config.toml
encoder_arch = "vit"
model = "masked image model"
dataset = "stained colorectal tissue patches (NCT-CRC-HE-100K)"
train_examples = 90422
image_size = 48
crop_scale_min = 1
horizontal_flip = true
translate = 0.12
color_jitter = 0.1
method = "mae"
mask_ratio = 0.75
loss = "mse"
encoder_norm = "layernorm"
encoder_norm_position = "pre"
encoder_activation = "gelu"
encoder_mlp_ratio = 2
encoder_head_dim = 48
encoder_fused_qkv = true
encoder_bias = "none"
encoder_qk_norm = false
encoder_parallel_block = false
encoder_inner_norm = false
encoder_patch_size = [4, 4]
encoder_layers = 6
encoder_width = 192
encoder_positions = "sincos"
decoder_width = 256
norm_pix_loss = false
decoder_layers = 6
init = "torch_default"
residual_init = "zero_last"
optimizer = "soap"
beta2 = 0.99
lr = 0.0024
beta1 = 0.95
shampoo_beta = 0.99
eps = 1e-08
precondition_frequency = 20
max_precond_dim = 512
one_sided = false
adamw_lr_other_params = 0.003
grad_clip = 3.0
steps = 6100
batch_size = 256
epochs = 17.3
lr_schedule = "step"
warmup_steps = 1220
weight_decay = 0.3
adamw_weight_decay_other_params = 0.01
Rows from block 4 of the encoder of a small masked image model, named by matrix and row number. Rows with one number belong to one neuron. Each number is 128 + 32 x the weight over its row's rms, rounded and kept within 0 to 255. All counts start at 0. Numbers have three digits each. After the name is the row's rms in percent of the matrix's.
Before each neuron's rows are labels from the 100 images, of 14848, where the neuron reaches its highest value: "strongest on" is what is common among them; "colour at peak" is the nearest of a few named colours to the mean colour under the peak. Only what is clearly more common there than usual is listed. The data: stained colorectal tissue patches (NCT-CRC-HE-100K).
# fc1: MLP up (encoder.blocks.4.mlp.fc1.weight, 384x192), inputs 96-191
# fc2: MLP down (encoder.blocks.4.mlp.fc2.weight, 192x384, transposed), outputs 96-191

strongest on: tissue: adipose tissue
colour at peak: white
fc1.15 105:136168122139087128152125083092131170122132097141046110127094176135111131186142094136141122171080093082124144118092112095138154179105139138125070153119156097134124111147119085123161108067159162090094099130120158117089145138141144090065109076132123112153105154102126120080083173207117099151
fc2.15 086:106183155125138147157123106162183186087159138091103074187159101139126141108143122154117172129110133104193131124174174151140140162102189085118103178065152111150116153150204160163126129163097229114154172181125159073100103136146170128113097095093101130064157136149095117088155165116133073198

strongest on: tissue: smooth muscle
colour at peak: grey
fc1.176 131:081169108129121102116101134110141123120078154112179085143063165127128150180108155139135104159188130124110108163172089121168121110076179147090111132138165110099074132200161093130152125103148125071151127131111196182122161102158135125094084096149120128112137149175143071197107203148087089114
fc2.176 125:121152126094110125120126121116143117170127123127138176138174142159142043113130147064093106154024132117185145102074109102078223085188095133163114132097093131154134105119121130140101111135126153175124129160073088109143089136143180113144172160139157143187132098098117189101139106089146120147

strongest on: tissue: cancer-associated stroma
colour at peak: pink
fc1.367 094:066190150086135121159173103157119096111129095097145149147106164079126043148135138091131115137173181102130098178153108097120089123103138117139148143167093118134090150176088087062158133156149147130089111137151190127151146074098130066105146127131111136151096136073111125129129107121120125104
fc2.367 087:185133100177154125100095131127147136131144157131089119111146121168126203097099114140099129119086107169111141091095103161115179113120120111129097119103130109128174095070136138178158124081112146128150118120099041126100074185126103193092110137107139151118119134186140122159103140116141105133

strongest on: tissue: smooth muscle
colour at peak: pink
fc1.38 103:125060109144157166087082151198171166135174134074081205122118144086104129104079147071134121112134123122085100126154054115124108089149155123096142077133167092137186082172149083183113128108144168132153104176125112135136173098109159123124175123109113130111178168131125086116156125083137082100
fc2.38 097:136182105138057136165120116057181105077087138146119149112135120151111167135164178164117105122160205082104124128089183137140120163102090097143153123162146135105114097142044134121152114119071126124083102131124129107141129184120150121139139175127181142155127065137156143121106157184187138078

strongest on: tissue: adipose tissue; tissue: mucus
colour at peak: white
fc1.239 084:138146100151121116086140153105150099108140160062143158092048126146115116190062131120085126157125158104106147114112132111130162114128145151194064096112161073103117117168131120162120152143127142171056173193170138119145178184107149140126177050102168110102177051117123137139127135087097109096
fc2.239 092:135141172132117103131120096120094075134120166139172111192182157171149112242103139116183126141091129125194123168142158161154149134110163137141135138148132084099124131187157098074071115148068097139115128164078101099161074163093146186140165092084137135133181149133125149136174159124103151149

strongest on: tissue: smooth muscle
colour at peak: brown
fc1.174 073:091127125131123181160132160120124150160068078132134140094089159095144140171127077053082127138065189163168207100177092147166118098074123137126111128150137161130167153096139118062082140109139129129105110166138142126123155159108131047095172093057121108131096121096152159123095103207153123142
fc2.174 075:142142116122107057124137131152146086088162183124140117165152106134136153131142154132192177107206104112161115191102114133117193141113133119096140146125089106124085111057153093139139161139106132119097082112095071035138048074157131135133120167120134135138119101134147123095122130100118116131

strongest on: tissue: smooth muscle
colour at peak: pink
fc1.245 116:174131115117187143094114123099141125086096158100106126076181158070147198207136087088115110186099171139179136192142133108109124132089140132124141158123136158155081095161050174082140122088109154122109178118147083091123132152134119149108110122152211128176152161100121149099136092150104106120
fc2.245 125:164166115193087092177101127148071129116184100119171166143116133100072115134125147159141110115160096089128143075168075094108155102141123151109063113139133113109079122098106141151176147045075091146059103128156189148118118167136116127042125150193142136115104120144150131119099187120105171177

strongest on: tissue: adipose tissue
colour at peak: white
fc1.240 067:174100158105083157169101111134187125088087068117142164081099107155071077107115148141145133124052120189136135082120120144162117129108151159131131166133110127149141118100085127136103143109094082087157096106178116138140139095083124153187130074133174181097153121137118137121077127094224106109
fc2.240 076:059166124148134093114155139129054111139148155115164130112191135079127184167154153100129185149177159095138115146140113158122110127144113093102116122120181162094107165135150126126147127152162110126074139137149149117119100126203097102090111198099101119160126115079134130140159081106045146113

strongest on: tissue: adipose tissue
colour at peak: white
fc1.42 125:117174136096132117145086061127194176166169089119092118106143157093144131170122145134127124130088097104160133148090091142154117146056122176090136143097187082116121131175158163213119143083113161100178134126146159148175124127148052123119109164111114121154129099155105058084128169115113152091
fc2.42 115:153065143105144151135133154188187101113099189097168088180061095165158133122123118124072131134117093101095103158154154118149138118092143096146080162128081075139074120097154080077124127135151164124093147132101138077077074142104165142166168095136141153171104111116103194124094147114134116174

strongest on: tissue: smooth muscle
colour at peak: pink
fc1.247 064:157102131153118113167170077094211131139199103114171100131126128129116140113162088152147175134191080117170078138073150128111111131178161159151087082132087107149131146164074220109059132103057170136142153085087169123123129185067080133085172163080141100129157100159123145124099137120102099146
fc2.247 067:087188153078174185102144119113133135143084138152148126143148106125137110118123196119085110079060184159127167116138173175167146127135089071063204199179166112122166170113135081141174116183205118102123123174176090101143148077142185126158119126125102154119126159104141098135141112165151166130

strongest on: tissue: smooth muscle; tissue: cancer-associated stroma
colour at peak: pink
fc1.69 114:121145134111146147131072101124118153129159144171087155228155084157134105129176150080151192101160101166169143097133106187133092137126105126071156121113153077122134138148169152082115167113119097106149103148110121150116163070088127125108097077100150205068126132080126143154156154179118137161
fc2.69 094:125096111127147161097096130065126130095080139106142128169073151177077117095163204162095067121111110079142120193142078108128157096098096141100204150138170106117102146127111121162108134149136130174128191073101097125141110123140047164096190142166141090123096101109092088072183102151106089117

strongest on: tissue: normal colon mucosa
colour at peak: pink
fc1.372 090:091116078150090108162199135159107059154111142124115105154092106115129096138071084183166119147108169126193189139141084122065107199109137090144121136133167117135185124108132156135106162162137170145109099140118129138110091096103134109111114107130138154086108122118138174112159129095148168151
fc2.372 088:140137130118158092126124145072132139210116150117159156108147163137130149138149111042164123093173125092122123116116135138131162101134127107140122115126135144124131102133130085116124126191146093120161123150131171143118170130128127113148161042091162127134076131178111106179167128129155136154

strongest on: tissue: adipose tissue
colour at peak: white
fc1.158 091:142172103136095116109140173174136120116173156101136117066118145138106146159081113100122124072145062130068120182176094164140134124137071148117153182112090109139156164189130124105114161084135151140119185136099131134134123084165121189101142148151151067164134123114098157126128129115141195143
fc2.158 088:125106152148140144110127093109112133147095110139139088197109123170158124083178134148165150128114163162198090071125178093122140109146190110119087070106184152112089085106146145157159124180149114154148075114135146128136156130082133073122115110117103171104119138088103082131099102114126069163

strongest on: tissue: tumour epithelium
colour at peak: grey
fc1.252 091:095153085116113138202108138079095072182097099175109129203131099145118117097102049078174123170152154148148146080145104109144158105113081115145145122159110107144090140130115117095122094160131136145082094082137129129130177112111089174138070180130128089112101125167139089172139131148079084098
fc2.252 094:128093180146139127062130102172148181124139167084134151083091146127142163194164192158068145125113106133090106171087116140129109125141147149125131127118094155124177075143098168134118181049128133142152150144164131148141126130111175088080176089146099141131147101116124146129162130113160181168

strongest on: tissue: adipose tissue
colour at peak: white
fc1.160 097:121164194099089157186125080128137125135121140098133145083097112080115113177079179150137099086106101161059143185093132096094159166174161169115154142124102100142066067164142142145172090063166117064104120144184128159111074090110145129131168129126124168154057124162117114138087165122134107154
fc2.160 097:161168131104108106120114142134170114059082193079117130128131153073167083091171138170107138177099134110111119177108107109080166161112154131132115118114096167210103194142148171172165201146099180150153121142048115136129103122171123143148135139207117148185109124169092145097080114072131153148

strongest on: tissue: normal colon mucosa
colour at peak: grey
fc1.382 104:142062101178148138185141144186119129055125100147105083163146143104168125135140139060115152106134089119165121106117133153114150085094120136181101101083189162141100125153109124151108135092102148103089143117097100095110118129188104150104153095106099094153088149161202177065150144144118141118
fc2.382 101:154147132150096191090111118104153100144124108118126152071127098129137140107115094138150072089084193159070149163153134114138110160176083101137160158140096152153148144026073146096161087147105167167130106130112113169143125176103177064129158102088103128093175085096101122174113098114154101122

strongest on: tissue: cancer-associated stroma
colour at peak: pink
fc1.73 078:114176147155149137149106154126124210116096139161119122164104151135090190111089136120203178162166122138113100115163131158127129118069121157130169136181168136124063163179113118144103124148126106136136092125146110179075133121107119177118140096142188176112132110143117124145149129084099114093
fc2.73 079:131111126102097146192131163145136112110143119136142147091126072103170113186186095137097088116140193136175141162152136158149123072125142142119147105136099121160179144108099141114164068133091126092130163129125140141171082130192122111181159111096096078127103111067118182218075094132150113114

strongest on: tissue: tumour epithelium
colour at peak: pink
fc1.206 095:140158099134151201101088169166118149123155143138191183119156110116127128196099137115089184184159104141152130162094155099154203162102091085101122173134126118156082174143113057136077113129101133065077108144102111108091100114129133162068121117128120097174165092126094083149159151104158085124
fc2.206 098:130080185090151116116110136115146137131060072171065078111075114147119138105161084161156066073074155161123132115126111151130092113099136168192148108110114087064106161171149110126165149101150116092180116145158142129128178172131112099177071141133133142064135145112151192183054146105148139152

strongest on: tissue: normal colon mucosa
colour at peak: brown
fc1.179 072:116118115138079150094030178118090132123162092137119085178054185174167105116097153124138175127094087116132076135168157066149123149114183147094131147131105164111139160117173119089132116137170106148097094062112162103122155113086105119093147140181159141126145146102141114082019100122076089112
fc2.179 069:091119121100147163122133112129149115098132123112130119107151158143113096188160112133155092127145119144112201061147108157094040180098095133135153070071103093135109063157195065143094049118127188123134101116147091189188140096115119160115153128115132112112099109146128181123180046136105093117

strongest on: tissue: lymphocytes
colour at peak: grey
fc1.84 081:072159177122098164129082148108184083134153152115161091072086078134153133149146154102130099071127099107141165170144158124088130192081076121155124128144130099101142135129105077171160120089089149135094120134130112140128178161089131104158140137147091145214113149108141073131097159169022140118
fc2.84 086:169106104170130123185116157109144165086131090167055099040098116121133129122136126083134126190124107065157125090123138140105112079131116112087185041129174130134101162065101066120183134158128091109131073122173115171152115128124141126130155097101133122100121106113152133079192179163141144166

strongest on: tissue: tumour epithelium
colour at peak: grey
fc1.23 136:155111056125177132145082178076180144097173142099202131155174121138094093186153118162127167165178132098083138099108124094115119161109111168120130098133128171127159168122106123178207164154141076181095123096128176071120134116155059130158174113122192092110117102118172114105140125138177103109
fc2.23 133:112143128142160098083135104139180101115124132146136060151105108147127164180146132127121158161218126139143124097199123118139144141078127139151053149110168111085118097102158160193138115028124149135068121103118132145140156105116080139156112099129175096126100117088138115100110166154180165068

strongest on: tissue: normal colon mucosa
colour at peak: grey
fc1.205 130:152104140104132148177124101105070125133143138111205149090156161140162086089154133124131042087142112182139174169112108141101081148168090100175144128124135180094106121118122144157155161150089123167072132147130106120149110111147111125135164173101138134195177106105090102075064083098143082144
fc2.205 159:114083136134126110149132198157161091157097075127073170182135143117134134130151112059104049172126085127115112114124049136126076142147150161135087125080134098162125148099185126137129128146089135185157180144110121138148125163179174128155108158147119158096154194174129142105092111133081176115

strongest on: tissue: smooth muscle
colour at peak: pink
fc1.317 102:130156089111188072160081187110116107076145114114122172118137102187138197110067083143061146101107124148091071111144121121117195110146139088101166133156116168124113097094148179086151113078109105080140117185148148115174162173107050098151095072119133130061117100156088191190193119135167129077
fc2.317 092:107086145155127086115211111157109107147114125150129090110049162086136117096143169125146147143118103145113153118150157142126063130113103174122074142102167128169177082130155112154072087230155111160098196143110110138079108056107148207118142129134117140180113168129142064084101128116097116174

strongest on: tissue: lymphocytes
colour at peak: brown
fc1.46 081:090110141118107128092118116139165193154127138116081163094094127165111168126136087145143085091132123182094097131127067122100156060106187178090186140150154141105130098157162156160154178114103170111131143136096077182090112087128146159092129163110118126099157175174173179113154095119113140131
fc2.46 084:116111103161100083090108173169123082107183150089177126162125132107090090158097137083132201168150155124159109185145202117153154150078115081148134132131173154128142143076094117086151049125095101164043153115097155081102087129109110121131139130158111142090084142092122089129145178096158096171

strongest on: tissue: smooth muscle
colour at peak: pink
fc1.36 117:127081145125109128144076111140138116136087089131135102096165077101128100142145169112105144126090074138160149081096079168132149107148175162094129116110146168068115103163152117115108122114057154105117165121165082117163169132141160179155173073140119159101098127077160142174170122057135162105
fc2.36 135:116138136093122095108144090114151135080161110118052123143146118147113124123134093147104123118159146134106119097101140142187144084122057116162137066101132125166143144115100111134140076136198130136166148119190115132157244125121098096154051109081145145109151144200106134126110113152149112098

strongest on: tissue: tumour epithelium
colour at peak: purple
fc1.361 139:142113141105114181144179171129169096093143164159124099121090135106120151157159140129121177133136106137117087107135183135132181118137106075158078114128120179139126132113176110144116093208081148111107118169133145135123124147120119092159077108096168108112152087121130125125042073101180155131
fc2.361 147:143135116105111180175164060078070101168138153099127125115097143105148158147081133085075152184085134106132099136086123117135210102113127074092142126119106102162079138111099127145137116136167107111130126148065100208113111103101088157169106131135111139177109118173181116147154152150115127161

strongest on: tissue: adipose tissue
colour at peak: white
fc1.12 129:139142150131139133191152172067161120110094109076101154092161172092123109153121147133177090148089130191080105132120167170146175095117128128149161131143123103101170083129086188156193087123108127127098089210120139116183089190123115092149180088101161129118115134165129092127124144126092172130
fc2.12 125:117146126109184137112149182118109091133140141111109168103132107103148104099109144107120109112082135142182131165141103101150132132156115078129163151156042141158077110088152175076149148141170173106176143125139110163124077157149175142135093145217049159146093118184125107184175107122115209139

strongest on: tissue: adipose tissue
colour at peak: pink
fc1.169 081:119167148123150106145128132144136108168110089139122106118165098073107084151115115103184142108110121104141150130084149143166134147106107149075114151090125137082156082147086131086127075086097118128150170089103129110100102117184203130175156142160127160156114075160133146122126113162086143185
fc2.169 082:107080087123126140114123150083123176106140132109161113133110144181132173109121127128050116082158145157162128157160118124140127089153150109152136089142128134123088170121139095131146212141086132148094096124131144130123151111068028124129132122083133090118174158083125085147167124129156130104

strongest on: tissue: tumour epithelium
colour at peak: grey
fc1.159 101:129124141149103094101112207130153126172121133086082139110147136173091118094112119127124138196140114084191080148146111104144099133163140158094161153112115115133115186154118104096150159145133175137044117062100153169107127125141098131100082109120109150069106193166122072134154136117156106098
fc2.159 092:009134124131127144103158153120104138130137121160194172125159180120115087107110146129131138091172179179079160138107158148084106150113139105159098165129099131130216132163095196093212178174123143107091095152165153101145109137163116124182113105102212138140142123149147145077144109097149079067

strongest on: tissue: smooth muscle
colour at peak: brown
fc1.123 101:140128144091100120098124174118080172088142128097150107149092163171120138162056082145124103143196178174212114113161130126117126127177103156173088138108128119162140083170139175096144129124088161182120145118197105094112104107104130122107134144098117120148167104136106167126115141144111123091
fc2.123 095:124127157063164120098118116130151114128093116129105155115139111126163143139158155123141119128037106111155108109100090129112109154072155103097163151109166070161101182127107072124096099082138190146119110118136138072145141128154083160139117160210105135097128113105070100112124107124098136130

strongest on: tissue: smooth muscle
colour at peak: pink
fc1.109 078:138109155129147093146070161056157117167091144132139126090146155118084157192130203172124152137120056152140130114125114135088134109153120134144085128131120143138123089087104080120179099098118112150179192091156121188117103101172110139121110159121139116129089116168102129177133105137124133059
fc2.109 083:129116142117152122159138100124101099139121161132049187103114151141102072127134094078165084127143152109120176119118125142139124126122113166080144096136126117189163162194108153155074156227095122151120164167083159134117155141104122145144171099132142127087156108097114174109134073100141096145

strongest on: tissue: smooth muscle
colour at peak: pink
fc1.277 076:163064149141124135152137125145139179118130108145150140119083092097113149130183135150116095160143115186149120050085159164131125129112049190120142141137200087147121110085133107084197150109072121118165147119126140177166146112111145111182078118172101170061104118123093099114114094143187086132
fc2.277 076:131166092106119182149146132155103100120128123085123052142153111139127139178043151090106164083120126061111098196125088146142134080111202094111125135104085127120111161167110175121046174089191131151092104124126101078126138177184145125137154149126170049202176145130189149151116169148041134091

strongest on: tissue: normal colon mucosa; tissue: lymphocytes
colour at peak: grey; brown
fc1.91 116:107135121195163133156108112153157144092077128135100138159128197130144164090141136163096090084121143201064142154073144158133130069075113151168195141133112172099139113091138152178121109126159129163081131120083167152117127106122123155122138063127111075085068072113173109110130130069112168177
fc2.91 110:126165078169149116092159155115119085177185077183165139144164172161106105125166122142139126142124078121156154090102121088115148183140093118142172125116124179164166166136084064091139129129048102152120086056080110158120112141069163155106147190123119145133123106165083127103123120188145192086

strongest on: tissue: adipose tissue
colour at peak: white
fc1.177 092:125134129148092104151099084144122157104159170125156155140064165084081142113125104112122196110078168110103172104122135111137153208128138086155048109149110102129201102129083140140100162122125111153083138113127121127086134130104116087087084134151094080128148093210150123085160081105098153191
fc2.177 092:143109116135130148145134118080120121146134117146115136150115204151128153114112159122076181172143188142168169188153159143133135114174136159119074149113141192170116105099126142111126120121156135137120090120070122181147129120109121074137089142087079129113107127163138099099172187136133095125

strongest on: tissue: tumour epithelium
colour at peak: grey; purple
fc1.359 115:143150073137164145054151142063147129080098107132108112165085193129147103132080171118115144170163193147114103113147084092126079137116097125076156104077101075162182117111099126124130191144126126058118143092129166127084134134143117137141098112121113094106111167184144090105079111118178130146
fc2.359 115:090120107149166210088123120106131087102133137147132084110128122156122150130128168094107115159111130110165109121112088128128144101145051109162087107142166153163201098096057087122116139090115168114118140075137113155133149129113082098132132107054167157088157178146199045126117136162141082081

strongest on: tissue: smooth muscle; tissue: normal colon mucosa
colour at peak: brown
fc1.264 091:090125132139088143131128175128173131134178110148083093102104144114119131188124179169095096086148212136116129097153126146125126107106165046167137099210105172184087130093092118155132097151174111136153120146070177052093149102094073099105122134131121086101106133089142168146160093140145125184
fc2.264 085:159111128123175140178124119101079127127103121120166115177129109129149132174119055096169147137102080114168145182097148091146126167191111197152075158085145102133193174154167146125135174089091173119118121163158111138113110136153125126109074117136160101196191153181161117117138141114110112121

strongest on: tissue: normal colon mucosa
colour at peak: grey; brown
fc1.105 120:121109125131073158093119087148080126150164101108161113076043129124188159112085072148137161121107073186147207123133131087155129121187177129149171100145114066142084166152104079104118144143116082097136180121122143113119058161129097193106127130117114095128072145084144112087165117139085118120
fc2.105 116:143159136108118129068139059132192141119130107106151071157047021128081145114135088188076118165144101098069144124107110112123148131085166086117124134095158132071162125146169119177137121085198151111148088094175119112139194084090092105099134115169177175103138118153139142152098085141132153144

strongest on: tissue: adipose tissue
colour at peak: white
fc1.216 076:115094168122099127108076125126088136119119149132110152097101211134095153137123125128175108152145126161122161126147182103116147097195140212123114110135171073114132109160095099172104156126093073172159158156104179135162194112163149111120161120138097077077123087125122119180142134110129030092
fc2.216 078:118113095087131182151158124165159196135119096111124070121123073156183178142108106113151136081190129148141114146122130136107170165103084101146104144141116149158154189136117140118131050138135179070094121114159145137123126151109103138156122134124169163170157127104127138079085135070110135121

strongest on: tissue: smooth muscle
colour at peak: pink
fc1.327 072:147190177165135117141097154152106169101102083152073165137145090060193211183068154146142123122127090100108124134122144153104109109090120095138196191106121100125148146092097130094096102143141140095069085139110136132157162074111160171177109131125127041181118127119113113123197143105173135105
fc2.327 080:128103085075072098159157120151115088114112104096149067093127198194084096092159136092150093127153165177162149088089108147150137121135144129145095118168113131155150150161162096184165159153066112182167130163144145115115055158168118065110151095128144195075116109096100152119088086116099130168

strongest on: tissue: normal colon mucosa
colour at peak: pink
fc1.67 102:117163132117123130112086095051092126165120140130147149087200149156094085132160133094157137111140136144163166124109184156114087182175117091128150115099083107055167112116098111122176119147170139192103191082117102133112079142143100151103196127132135120156164069093173084093113133118099124114
fc2.67 106:200181099076099157135130087169161088168151124144110128184178127119132122113109107063090067126168119158069141089116126104128112092170093122154102137143135133110110107157181118175159097144128145190111185153067110116153122124137138196127129137137185115089159180126130138089115124118078173073

strongest on: tissue: cancer-associated stroma
colour at peak: pink
fc1.324 097:166114113196173076129093189101173136072104183104168105181149156123083118129097127162128132147172151137091115122097077096124097165181104177137116104114139107140136133196070096090068102151141135077192124096090164114155144115102094155187112172114142125131090125130114138124074093131165109167
fc2.324 111:151102203057037166140093106096104141113132111148093118110114118125217102098124103150139129108173126063111125114113093083158144094140093105153125105160118168112119131085158168193094160128121115134098141174164088130105101152166152158102146122163192091159128095080120186139171101119132105098

strongest on: tissue: tumour epithelium
colour at peak: grey
fc1.95 099:154091119220137098165153128180149078161098114128183134127125129087175184193095156115158138100176097134107155135110118114104128195144145135171107109128142137138092089185073102109117155119082134183112078144159137156092159067103092100109147159150126138080138093160085098128101118158147104070
fc2.95 111:167117131058094120151160064140132176126173130174056191137185168142126118088096128116147154100135162090093138099147066183117089084125066114123124118106119103124178098118122183113147136182162125109125128126152103090135113191131132116200130109088132137152165226104147161169120105124097128098